config.yaml
arch: "transformer"
train_examples: 15625
spec_augment: false
win_length: 512
tokenizer: "char"
vocab_size: 32
norm: "layernorm"
norm_position: "pre"
expert_mlp_ratio: 0.5
layers: 12
learning_rate: 0.0012
batch_size: 128
Rows from block 7 of a small CTC audio transcriber, named by matrix and row number. Rows with one number within an expert belong to one neuron, the router's apart. Each number is 128 + 24 x the weight over its row's rms, rounded and kept within 0 to 255. All counts start at 0. Numbers have three digits each.
Before each expert's rows are labels from the 100 clips, of 14976, where the router gives the expert most weight on average: "top examples" is what is common among them. Only what is clearly more common there than usual is listed. The data: read English sentences (LibriTTS-R).
# router: router (model.blocks.7.mlp.router.weight, 8x256), inputs 128-255
# gate: expert gate (model.blocks.7.mlp.gate, 8x128x256), inputs 128-255
# up: expert up (model.blocks.7.mlp.up, 8x128x256), inputs 128-255
# down: expert down (model.blocks.7.mlp.down, 8x256x128, transposed), outputs 128-255

# expert 5
top examples: the word "for"
router.5:125085152107130128132134133120161141157128137143131100144130172153150139179124125104155138108114101125144118118158115106173134114116131120126161160115101101098175149151165122141077123097207112101147146128146113153139112154155086119082073129137131125134094092138164125181128100101140147134083101122122123145064108157126119137111171121095101107147162083147059135118128119115108158166124
gate.4:119108135138137157103141123123119148138135115133149149162181160133146130153132142132080131110087102108125193160146127149160123107131111159134079162189126128131167115172186112136141108112124145149144135112115077114095123150120131131142121149100156123182123085080118139142151185134117124153119122122145138149097180132149122174080173147125121106124129106142124110109136172101119113104120
up.4:159077155167107112125129168178124108107105115119146152118130163135148161125133125166104119144132137132159109109135155138147105091129098120127128120163146128113129076076140161134139175153119099164118132122117104121125139119117145148171130123134113056127098166113139145185134122110103146128118096100137129100134084073106137094107115102135162130072145141117171119116142128139110150091151
down.4:143108120084162144131126115115124133154118114144092083147118182118163131112100112140144141133122133161106142179111131138091107110134106145127131119101136102104105094152130117133122116094112130098142150156112137154121079137158154119157117159091148148110133116166115151104092116119166145117128152161132143135199125143091110110151134112080165106130139149135107147127136137121124125178135
gate.5:125134149183115188179168094130104162148109130136141142110144162111164162096106070136146155089135142160141099121138088107091128135125141104165138140067150136138118105142173144107141153161118120115111118146129096160119093106118148129153140073133143186103149156124131123118108151143161103131127132137136154130121138124182098108115076101117120129121151105169122092163133138091133093117151
up.5:089129105143130083124077157119174106137147122121117114140117132150078135120161080104118168098153125086134088109135188142127111109120091150181144135154143160111118155175126154121124106137107146107132075131115084132190149099112142128136085124160180096123135109163160160140086155121116137143152151124134132119149179177130137103145112139130117120157132110094083118134125136100150145155102
down.5:130145122063118093082131105179141140139144118123151125097100151115167087147101152143130089147113105151122136121146119131111105131141094110148143162086176146157143151162144099121129123147150144132083128100144156137144132118101080116132093175099123105138116144084129099134157121108143104165140151126154107125113112146101131090110161112115093158095134138086136152180149117177161172123155
gate.6:165060146128117103100166142127132087141105123107101120107163075184116192137164121181157141135109093088153161169131133124106107103127110157096096111158106104079125136113092138097111165110165129135138138103175136153139105146147158128135119141139163141166113165106155142161121084128108139161166140136163144140129134116084133123137087090120108112144138124162148134116110093153153106169100
up.6:111125164150107134105088131135126134104123159107102144128109136101108140155102139109119111078125111173116156120140113138154119102116152147095115162156128128104143156136125110141149154126147145153151118161128137119154119173106094108127161082146168160158111128147096109123102128152151074135135113077120137137108143118143136153166112120102151101120093097127126139140122115113132111144073
down.6:151101121128145139159151113132142117115142115148130144145150154145099140108125075102123157186115156144074095080107115106137157079119114106116152127109138124140125118151110114173131102135129174168103150128099092156137138075102125163091150135139123138098143161130132115172132115100129112134148144109174135122085135124102125185133143134163141122119130124131089113139091095129082119133099
gate.7:090140148125095145149128119139119127108107121107127140108132149113132147130106158106134117138122095114130101150185133133151134126088158193165148139150159124108108178171122154181180155148160094129113123155121139129126141165103157146137102152144115113087105135115137115122135119130114119110120074127181152137142136128090074142110119154162104165137093121147094112124139124114095109151106
up.7:103119093136117125111069112112095131160117107168170132144155128117119129151185137096118151114122098148150169145143140148147125161132095143104145097146090152124158165114107112086119141174143113160103144133081125079065133124157134104086138154133125135127112154121118084138153166126134152139139096121128113129154154136141137124105126096107090125124142149122121115121120161174095132135125
down.7:105191142154156145091135166109126113104135140146137158131172122112098095140135183156112153103111147141151134093113090121169122143139139141098132105157126094117140139106148133131121116137125144166153113155148127104145148142138137109146152112157090159138064122134143114136112205082110105102129136121106156124093126102109096098112162118162104173163121122134152073150134108121074160128123
gate.8:111179173153113147146136150120124129143113111076117159152090103081102127128117105090136144057131140073104105099129059127150108130145119126098140158108156130193138138116139181133118118147106136149119145093130125137133092091121124139106123104117093108138170077127175099087117134150151152131145105143139090141130132121156140136145130091125104142081082148086120137138120126144115133148136
up.8:134104142123163168137160146107090134135158116155104172186156110136085106099144151156097145116092111126119126144080121147118136118106118115159114124198157132167136140107120139157155110145136152156137161108107094141116143118094138113148117167133112143149145173123162100169122128143099142142122127171184153128169138083092138123101150140122121103136142136136130168180114171108098151165128
down.8:116158103104168114110131111099145106093112133163127121154095092138112124167145151065109100172109135125146118090151129145136086145109122118125148163157115128142121150137088142129085123151156157108127119089121146135116141064111160147105146108149062162161104151138127155176151123095116146152124132103137125130113160134079091138138139142156093107115145133102113100093171148110098163122121
gate.9:137146125162159160125130097133069112137166120138103128111134123081119133077125122135141123125184123105172141088131110133094109138147109143128205109121129162126130063125142149210150148115135115164108112123146126128111131147131148126128161103151154146119117122142131139167124138160125135126141139112132124135133146100142111127126131112114093187079111095110119112078132113112148090143143
up.9:147115121098160161151142154138088125117134150131090131126138134115148153136176118152160119110124126125111157149148080132110091112141158127075155101147118128096158124115145119119181114113122138116087178105123112176113087144148120130137125147134140139151159151166140153129142176111098146109146161140104082148129144083149140119125132085081110125142102153116091093108122116109098107119083
down.9:143160150108131155086144138148099099087124085156128141104116090122175158123100132104146139147132124120173101146144153115130144110124127147114151143127108089083145143108082123135124093135131146128087061116104150134109137131072126121116128108116130154126130099127127120154159141123122140108100080150115126165109168145130179151093138146123147181161140087114100154106102109119107139141137

# expert 3
top examples: the word "her"
router.3:109144117141145127097159158126125129119146115083088141130148101104107082103097100074179100135094115101122141103164134115125119091141124123167121130131110134142141126101132096135142116098125133115124101163187105158091123121108137113117174101130128117142115154151121151115136141134132132105142106181131126136165186161116108111105150110153104162145144129075146144125137156084102137132143
gate.0:084104141099122161165104128108102119163135113134108104160139178144178097132156119128127101066159095120124132129103119130131129162122121149116148109125127136128133126094147166155140129160153097127161162137133069110135113111108114141119120126134125162143104159182125128103120088074165086104082082143110103131133135123145091098180169144117171117112152074107144131143131108120127165140104
up.0:136139130086120135090138173102099118107130164164098066113097126121117149103132135144162180152145092124148098114087139154144131095120133127100160153151098146146132119138155153144168158164146093113163134111120143103119098097102113129129128139159109134100116110172170144131136181083112195100138097098137092104114143121081124109103119155149139176114130131122125143163088150150107153156110
down.0:155114104140127128128162154115104147140144096119089141106135124127096135144125126127126134151128143101105112078134108153081121120157122171097112153128072110164133096124115084129108133142156074138159188131141156119114168117100106105121135104139092156135172114112152123134119143094116163121100123122116105117096146072126166104126151090138131124134156149102122183161116122111159125176094
gate.1:127099120150109080139132131103153132152115122124146145089098111143123159102106119092129142144124100102138085124107135106122127135098132119163139097108124144144137142135121094107142111131118136116153089126084121193180125142141133112176147170135124148139150092141108167107139094122156123181136140112155166114114162136149149129106119127113125111164119178114091141135121167102113064065147
up.1:173110144105111132096112093150146081122109171145103134138107141117165131089130145142128153110134085169102118109166093130149113134096147128106156089138143103143146125136108147116148154184128155096168124106078141151161164093134137115134112156112133126096122114186126175082152142133101161169113096128146144124124110135138135120119172129055112157126135172144123140100179152129090126117142
down.1:080138132153116114178166168134112074116162154108144135155150122114133153146121134145147153101117118097133163135111114145139150110150139060147124122126175135131145116135129119144147149112115141138125096134113129164109112129127079080113090149149134132143144135136082149101148130164114121073140172089083116091157112105138106105118106100080132122117112146100131127105141156134106131125153
gate.2:163146120113096170139138144117151129146152160124141132098088131148083102092150153135140100123119128120125089094131124161156107148151119116146112144125170126083133072110090142114138119155096095093120130156121117161197133122155075122094106143130098141144145112135146170087082146161139127102129160149097139121126140149170109132135150125095130141084120146102146118089133114110087110156123
up.2:165099098129105128133157142132124152159138107135146155129122131100086114128132128120126154104112108140147113161174137103150120104136131131163151104131099120143125165111177122132130156119124137101153088122112111160122155104172125102201146140130124190139159116153139108126092121135144129100128149128117126131148101120134165106126165125103152086128171113146123121151128130105120119096139
down.2:093122146145151168135123063144141141131178088184123147147138164166170170134160122116129115159166117124111117112138096145134120093177129122152123124097133162112131138118103158138108133106100117135090162129133125126109118135100127126108102135134127136134139181133114176094145139123113081092119139130098159186102123148107109153132111142125124152106136107113108147120111133098129131122131
gate.3:134112146123144134153109138117131077148146119128138144167141128146139141170167142151128125132131166170103103146169133122106104110169153112142123083159142112100147149132124099132141130114108134139174140148117121090128127120132091114118126122110150077163123128082131110149153159137171119094080116147147149105105127116100134140160150122067183090117154124096097135147160127149144083167054
up.3:155138129171150115131174110093105142119115144126125122142090125121161164106153139136142095118100153120128098128143145131119179139136117143117144152116118155172132072200103108133094119118151148128146151144168129158136105085112113124100175121152131165105085124142171097124136142135130095141153149148106124135105117148084148106098140160084094146129144119132116111073123150148165137074143
down.3:096108132152123115133136162141138115127110126132115122105089102152128157116120130131108167072183161156131113081162108112101143116111150108132142117129138092130132129097147126141111131144128123099130107125110184170119138120192116178140196113095144127127113149149112115106159117115114140127104111161126145123122155141157137156133132103157122155127128158174150103175133115169081154131113
gate.4:139136169111112130092106124114155094147147128114134130174145154126083146187161122139115127074112122135122143152121107125097129194140121142137112128131144106153099066174143125133084096123088117142146095154133094154125141133133121111090126144126143146158155122062147093149137127104111123138123155137143165134108129127140118145133125116093138085118138120110146126152106124142179126129113
up.4:151106039167106138137146087142112159125126135142117116099094105126154136139096099122170116133133131139153107147142172146152135099165119147134122155091129132085137114087134144108127161122181088105117133159108144122119124091112151113152144144120088112128114130128098160156087090105149122092114091131130082157176151115099113138104139160186092135116100124163144121095123136082115162128108
down.4:117130135123113143103113143114132118087148102134144157141151099111118091137127094119093119134116108119110081112111134088107138113170128085050132136158134131108128138153093147156099103132103137106109166136141131154120143114074145114126103133106121148064142114157105160103133124126148116120138123114133142149104113142137137122158144162080149120119092180129124129114116126085123108149144
gate.5:096126148080120073104162124079118138120131134125121147127122130181095152119112123098136160131120112110126140101101163105136102129101124105180153118127082141131164179126150118151138165145137111110132134113083168169118098118119101092183148111114143148157128113198134113121124103117137106132129094127100126099120160128155148146132156089129125103171143124117082143142161160108131113121124
up.5:160147150137120095154091115120089117129160175173144132115092155183105136164123096159072135144101128152133173122107143109143150133057111166116142157130099173130130136160143078110097175154110111132128138062098140119137126125117124107132127105070148080168104160142143146147101119127156156178114076142150147076135125122128155129101133148117114091116147120094094145144133161144137108104129
down.5:095163112172108078132144117127148138103112097120115140141140144102105115200110117149154123083122138121136150129121141141153154105117134083131094158144147123109148119101141148117125110134150106166104109095108129139151123142153157126106118050162136109133164091097105104109180149156105119108154115123149162121126169181145142098091156149115133180118116084104095151095132127112125127130123

# expert 2
top examples: voice: female; the word "i"; the word "you"
router.2:129128153125140135148123107147126137115110113107147095112099137112147174137123139166117153144151118152152116123128167139129133145152099168122166139126143160115170124159146088138121170084139148104117159118097127106109154159136150140108097184109084108105108097088104123126125118114181136142130102116118117160124124074125085176108140104123126135104139143096134115118121102166154130157090
gate.4:143111086124119147166118127171142097154119106159125135147195154116119123104155125158119130109119117191141142133142121148059143149148124123097101141122101118114081144134094144090119122145147135126091116125124165141076108122138122116116107130159133141137098140126134199155165092148111131172141198177149135137129115143148134109142087144121139135113139108140116080113099154172113158169169
up.4:124096113137123126165113136158169152154151121125074143157126111107143122138108099131111150134119125129103157111130116111127090135131128127162087180105156095150140094119140093150117145120111149117098175163110151135101131135139133139119146064136119105123148131094134150102143084170143142197097120127153155147128101106143157159099081122115125123159132133133150171186140140113159178122116
down.4:116104100099124155162138121097095149116136092108153130147114088127113135077158131161169139155104135080106187164116116145096081120089139160089159134099122127167104154104124133143163141142100137107099133078177164147181163122135123117138107110113120123097134160129158128117164118114122093112108107172082132125096133097138112120135133142101144126146170110138149111088167120103131098149097
gate.5:145166117147102180102136129145132142090154144111158095166133136112151133131132068100116102132150116157169148124122125104144119167142135132115111118118111110114106137128119109134165143123125093160102096127143155109107123135089126125117125127152128097163137132118101095104088115112164143135127147107061113174105099118133113129182060132149122184154081151124117108084181145128118119157099
up.5:128125127115126136137134163110129142122125157086146149131180123096084145126098120137110141105102128103170124137158118141152149099125172116072158145133149143091123087163136103112105131112129168086173149142135176145160162112089083107132174127106118109116122112137136111119169122136109161127142097142128112145150148130111128118124104137154138162114114123157117135154094146139149111115123
down.5:158117182140114105114110130156165133122066119119139080108132122111109123128163122135089144141127117147123154140141147137067119157159081162126122103127147174129109156119127129114156164110095121131111115100064144123118120146109123126105133174141124143110104116127141135129123145108143140160128116188203135139116067157142137121124096144125119096098161149161101154072103081151107137137093
gate.6:117153117151101139194126114104102130137155201121124100151111133115134145164153112113134147133063151120129124099135136102134086150124159132145123112125062112079129130157097120158077129156131152106114127111089141174143135118099121132116109163190141118146125080157152126145112108108108091114144166116119135097109122108125102107106109134147138123128144136101176153102100114145141122108098
up.6:142137159089117133125123172120117145160130080158111132166101154153154059140178119139170117081149156115089115132159162155152103142115155168136118156117133094120152113133111111112150133114138156133143161132110133138157093108075173095117121106133134137128151116162165082109119143134129146126121116135114147130143119127059096138111113112155155107138134098120120131143175119081140164095112
down.6:131090125134119139101123143128121115149143115120075155059157137132131133142105083126199069109147057136147130108127157137120148146094124096125162172155143159132104073113163131107133103128106127112122184135136127092159118171147104098089148129135142104118097139122128109109126098133112138098154131125074121121145094117096114141148116133137146144160131125119092104150147148102155134108143
gate.7:166127088131165162098102122106129140154120149092085122161142134133055125093128114139089137167157125102148137121131132114138156122120110142118188125131075108133137123103086125141141105110125172121121132112130122114085139124169142153128176104115108158122080131087163117127140122124103128132137129136127130097102084132101139122104152142138088118137110156158098105106124109142137139147157
up.7:129131115169117105116183095129148142150103070139137104139126117134159142158111151164151088139129146118147098095135110131126138137090161141107112182158163111159149071134136112153124175121127101161151089108143139101150133158147122143074172143149105125125137148110128111142112145145122085119097106153093102121125161156159129120136101147091109118134133166174098120140118114141144123159141
down.7:145111182126117120103107134131122180110150115162074120155152134145120124125120116143111158125120126118138118138127172148113127115142112153137101072121114149091133082058132127159116110128153177129122166116115114126129131141129079118142101153067109126163152110104094117111187100145118138109111148136121087124146182130098129124136136103092124158114073138123093110134099160109084100137105
gate.8:096097141130110165108130120104085112135120136135115125140133134078142118116153157115163130117133149081113100133192099128155122145116115170145116131142172142114167135156139144124123167097108146145138121172153142128087136116137137117140125109109132122123137198189121126114102142145136143073153133139132165159122135104144107172115145073140128108132153111098139161178162124108107129141069
up.8:131154108120165145102141120179150112123137146126098122134119142125116137133112151130075138182126128177133145093121091088106161138133144100133139132117143130151123118124107134114112144107149122108179131145145151125162123104107169129146142134135146134112164098135112112143136086166105153123159125113127138092112131152142119110100083133152123112113089140130105162142128104159123129157098
down.8:085169122114149113133185107122135133133151145156185119134138076132121121107099107105092147158158155128096121114113076118112195092118152097126141113150169147137131147127152137114109127162142135108173131155161138116130139146149104117144105146124164112106165116094152154106134126106152147132122133105145115153111142120149159160094122169118123151156092067160124089128124143143125091122143
gate.9:138149146165119123087119078096092131128090131148123105110112140113121114146116094097133132114136151139095111138154115112106168130137116115171168132094104129128157113142109125160136153121129149106100098126129149106130133078109123166085090111158130107129126097146138116117116141123132147129107122145079113120170122132111135088073114104103081166103129107187105177138120161120098139137147
up.9:138109148109128117144166079113140179144100154175115112114106106132071128149147090138102167142160153169130161163150107133142144137176149173090161128138113101141143096158130101127118173079105117079116138119163104126135102098111154153112170106106117134116103150117126144114096122154157106111116155132146167141082122153119137117188166141154136113114152112142134127091125064130164128116180
down.9:163114155099137167134129142140125132132118146148126130118090123114157124150103142152131118103157161098144133128108113090059143153155073145133137144122154094138110123112129130085091100116102155096086130120159144155134114110155207110099103135122165087123141119115146117105138110121128102129166124091116081125159175130082142159124191119100086105111088094114125126083137129110093102138125

# expert 7
top examples: voice: female; the word "i"
router.7:144143145140130125141127093131128139124127128104128081111111142122135186129131126160119145164149105142160104137089173181100119131139089165130177127151127138122194096154132090120147171114145168119150158091097139079108110147133140167124130190119129114098059107092115120135116110129153129120136101108095129162120134106143088162120145128126109145069122153108105134102109121159137142167106
gate.4:113167135156155157130119151142117082117152095128147108141140160107137129129131089147149146146115104146131097154161167132137109102169109121105152179090129125109139161101113092144119089119102122131129151100130161112160129125150138127099111110117131117126132101101167129146047111107094116156158091104124128158160095147144140146128115105116113069164094104107118113123100120151142090109141
up.4:101162138127137116119130136122098119105172127116155129128113081134110121133120114159157156129142143119086101115118154138158164135193105136142135112157116113113083109080119131110126118129120141126138128092118144147136133096141118114140115132156213147103162079131147154190094133118117075114133131112126108118129140129127112134110131124140136119139103156148136121154118091130153133134080
down.4:179133154118105129093148106129116124129141108150176074117104144137121119162113118152090181107138132104146087130113139114103134174119121182126162108118126156130118138131109136133116160108121190151129124130137102158144161189110120114154145128129169177116157134114111151143158132090125160168150143126139108149130153148142115146127093144107142100115157130138155121110136115154165127082097
gate.5:163139111097114144134140111155162166147149165115100123126126157142120097151134123145131130099114124105120122128110146128115089127068111144118125136157077119112140131145170119178135146160153129095121114144151067093099123144135127118140098130106124104118098125155099077155130123125127073157114133085105099128086143116080128153139089176091151121136157135096128092142152099066095113150097
up.5:114155126114132109091122142117070156123182109116088142131144154159153120136141124134158119179167097151154158103148132132099157174118134100144166097156131119110083124132138133142138125158146112100158156125100141148127152125164152122109093116117180120119118088140146158153135114084126120110143164122132159156096109138087108135172143187170114111131110137166160134089147138120128098138119
down.5:164114134068116104144135102156141152154113165125151155132164142119137131103170153125137158111092127094125137058143098116138090115157153119146133113125105128120146089096129145123148058149146169115118138128131160127096096117143146117136094135129122155148084095171127089111152127178108109151154109137106149116096079126117103127109162120161123133113104162150120126175136121133177078111122
gate.6:102134126117111080119121153174187143112080096118144096082135182201117163145141115143101136149167115159123152185131136133173144094171114168150129113153165146115139147132129139126132127127111133131098148128188122117124137101131135101127139138126100142121136134170118080143136110140115116136103180123097119115161121155161136158154133114112105107105134124120084149125119171097064131110151
up.6:143120149128131163118133151141144088125121171152106128142146124143118139090116145145127106137092112135140130121141132105115108138170186101126146151122145125140078134120124094117116130105123173107167127131062126111151135104153135102109120119086159113139166161137209094149147060135129095116141087139088082147183124131113143099117110146171115141169142115142151158150131107111090161124147
down.6:140131155090115117155134170118127124113124159129080117175107150143118161165122112117096107140147152158156140118165132138162107132090121125132127128105125142120124141132165126160111162191126107114138127109149155094124072108137104097131122115151076113123110152098161185115106106104119129111132139144094118130115157141094135129172092124124141141137166121139135149133131079173168136095114
gate.7:112125108125153120131142127107118123166148129115176151083090144058098108121122119150094121134150090113140115130136139111124143148178121141139173160133153154131104131086079177106136106131160153139095153166135135081146137115113123127121106133166136132123091120105122172071179111101125089151141092110135133138154122145132116104139107139114131131142131139120131158139144121143123113150118
up.7:164155142116092119103092145129122136089125112138147147133088120122122196120103113155135120155142087130138099150122106157146096121140126156120143158155144119113139127136131075122143100154149132110094110075153125147164127095139137077092161166119121128162180143114130129121138107129171178112129113116097099114143111121125124120111121148097157124114123156140099120142151119151138152186096
down.7:100180156130104081130133143125155129177145175082097118133121172125117132142148116129164152103068150124112137148120139113112128155129129122119144139142111102140149182159152112143118144130097091136111116137129123096187133151112088162129155135132133107120143171136097144147099143145155140130104138103097126154182152129131157102112127142138143065110135106116095162061095162095129113125133
gate.8:167126164086171136141095154111128123138108093127137100096109088128142134125115109092098131136161133124161153162140159172166144075159147157121082161142083148126097131135141159115126114114143084102102112116136143126141112163108105114174128146124153167133140172138087164107107119123157151129133135165118154174155154160124149124119134122115142116108096135149159133104136093096089138132128
up.8:159159128100169149113146110162122152124126128156104149129129129124117158092129102101116150098095148108100126128115155091118088169105152102123086114115107102109140165113110112128182175140134164134113124111115128117117102151122134136147153143167162115121124126144159109154107113115166161101115155147132122118106149135121122112150114124091130175123108103141120155077140159097144141110111
down.8:127133157152119134116082120123155143117086153171121109102129106095119106124099139121148177113154153153122154146117147140128117136134144109135155131184112086157111139137143140128123195112165147120116155139091188117159157125112096154145112126151132090107115112129162076137107090134098137131161122173158173105095139084111179146140095119110098125146121135112149106148148120120140145105103
gate.9:128145123140135157118135142108134118171114104083141150128157118163163152117109116133098109096118153155078067142129129074127163142124157127114137135107156132129166110117147145104120151100149110124092127116142096124148117138130161112140113121134145152081133132124087179155152131112093137090084155091098128100139126117123162124120130147117113133095098148128089099148166099161116113126108
up.9:070193063115134126131131127188114098091153156119159134164187154078117120132129099101131121111130131152138154123137146095138142137165144155146152145114140138123075113082172107169142126147117118097138129120094095142118108105138142188136107162116134089136118121183130122140091118103110133150132099146090100098131163133178145111149163123106109132125184107167114092109109146115126122156120
down.9:156120121139165177130097093144142104162110145087133156141150143116128103128125122123133139116112106110136122123142121122184119153132097138155162122099152160086089106105132148119092106142078108066120107091126126121121128111160161127134145115136160126106127101126096151081153107123127120149167095136151130095095127155121123151126138132130118120158103168144119104131126160143169149161138

# expert 1
top examples: the word "that"
router.1:134122150097101133101139127124111139104125137172136135127125153129137126140134171156133154108152143155116104129082094127128119142144172152091157112124117118122150126108115170109143120172121109148124173118078142155176168097156147136150117138120139130127147097143134070092138111127181136149144130113096125110106068107100173142149145142100127142121090085176156119159156098138132100101129
gate.4:132178170107094088111081122123115127100130165125118120094145166110160159144116139131124131120127132107101185143121089156125135136160132162120115116141078107124146132132137116128163136126149119145144168124091120146102097144180147093101133136133145146132121141101088121128084133125148160119149101191110106136130119132136123130123132128124123155164154142070142100111147160087142137117072
up.4:112091157100121128127155111100161136149123136111094140117163082121198162116117174096155122135123143105129156119119117144119134149103096119100101143100133102115104111099093093114137167134139121218163117103155100102138133121151099134125107159129114159149104141131118100155126125147114157143104156102112168110114157149120147143102102093111140113136138134108117130093111107112136150114136
down.4:106125100096150106146120111131109103100095110148129125113142137121117150067142140141102089174083105098104119130138095143177102134095121127149118143140164131194095101162165126169143086101143128119151130173114119139083124136102166118168164148184140122114146141102129132154128155095127102110117127120147125121125088124117113138098143138151102131141093091140134170125109139097168189110139
gate.5:084115136136134095110120135140148169131094136131138137095114158094105171134069158175098121156134153102106121145184144128127077146132127099148137160175104149129138160135101131181170110105094126120132132139107125138081123109118106153106157132145139119159114110148131141130130153140169161109125127142137090124195146080147125104151152116104093115137154115130135142111118167115170102122081
up.5:109150089121090170150122109135115130133122150141116118137110141095116109139098161110094121110116133098137115117124145137146156120173117133128136105115115128148159149142166167166153141124133138157131176128166128118169151158139105095152114145133105130100122162142113082143143161119153104085147186146105138148090082164130133090155083177107139115116120127120143129110088082105108106127125
down.5:115131206120123102130112096139111173098128116128166124151158119095162134129145167138129138162134128094124135155128154139113110113129161149159150113189098125122150123098116182149050097092129121182103154182113087063160115142121162147137122138135155099092102104153129133107139120137163155129064134125120122127098125113104159095123129159139101143115128143178141144147113136150085137111108
gate.6:093123110149157139129129155139091134110097124103121087091151112154148093128105154103129140173157143112120144149142091135150140127186131132155174078102127110100122136140106134105170092138118131151110109157137153144148100117121124111144115150146119172102113157144093109128142087146141144134095153118131104163139102171079103158073058140099106073115128147164119077115132117151179159122102
up.6:068120143112123109117115141145121133083122110105124142112147096147142133124138129136121111123151121128134154122109138152168094097097131127110136147157143145137146111078145142099150101139072136098181141108082137124091158128085146160131142135195102134126132118140153127125108086089121149128111110119154091117148130117098061147115149147132117151122120132155152129116131143145108127168184
down.6:094146150174143128183099119128175143151129107115100097141065113144124152119145099124131173152126126127092107194110146153151107171114095138150147137125146117132138077144123150128159149119132109134100116115156104108100130136107148113108106128142134110147093138121155124145141173144194118111123142148163133102132166109125128127118095128152123141112141140076099143133106115122126152135167
gate.7:150163179162114149109128102112129181075116150132134106120109141128110097107112116124103092117120156155177145155125148116119124085096094137143158138126089113115123078124145124136115133162142134091152118124110132165142124096098161143171117114121177124130121109119115111118110117107141121121119139174101098133148116116127132139112155149145104120111156118158151135091141195099075159138142
up.7:124145148130138138128178157099135155154096130140177105137123132133120104147151085036113136105104124138153150166106132113105118111148152122163141142107138137078177102120086091113142127145120122128111099119132142116162119141146110152086165131106127149116117145142150197128148134161116116116161181118172134158143127086125132128140098076129100145144123167077095107113139103101155148131152
down.7:153157106162107141089121146118145115094094127161090154091160157137125171107125116159158069148148174179108131093154113157117113109134134143091149128134122141098119112146122152133155125118139163164108120123110096104172128117101103186170174090120156118118095104131145074109145138075123084175129118089122136108115130113127131125116162138105123121136110155124122148134126089121128185117143
gate.8:124146125128144141137118123143126120134134086129139121111116152119102102120120138170124134123138125144155160114102126192114109104097144149127132153118134134111137164091184136126119110105106105131134152114156114080102153093135151168104103111099111116121134128098105099141145107098140101161171129134141097156213119139190131135147101142160089143124114085121143118110151137184156141140124
up.8:145117085112093135154142162088161139148137161116110145151183164151124161166126079112117106144131132118107111116119123079138116103147147119133139077131147112128127101151095156125127134167112151149137130131099121147172126146120113072165158125136105100139158112181154155139128137169115157120077136132125136109073119155096141099115133109119157104157140108142157117180161072098152119099107
down.8:142131109143137130109132121145118138138122105132179133104128153142111105121145108152131089142128189153141143152128111169118120114114139138149123160120120115120138134154168107128135136112144149163100118134160096110099104134155151115152130100088103103175118118096148142119115140153114123143121129174127095101150091138111101081113115166127121121131120169126099085130149137108114182121126
gate.9:155133123110127140167129103131130155075105129113111149093179098155115169130151110105101116156164119135161146119137185167142127123121150156083179107142117156161125147094128144129150157128109106147125114134122158085109157110142110098098134140134110116166116080164163143153119117143167141097150093150128159136132109147126146146147127143126111136118091139130132094169127130094155129106052
up.9:135156141121131099135110134121137168125115090131146125108143136156097072175143083070123112105105097145139131119131135155142141118145151171073139129129114150138159156087135131122142142133122131164178128101124164097095107126149160082165146119133155150145091115178145105159102147141138112125136128145115096111119117138188162150163149111099132150116111130118101113106137118104150145093136
down.9:113155181120141082080136133096158109116130134126165107133138124161088133094117072103118120087138141114101093109163134176070100124167138173156092113125159134120109203122107173132113118133125129160170167136134125101109114089142127156114130129135105123085132147107102156142105121170132165160177127122163120152117112145130081104083117121147156099121136123152145079093155140121135153165114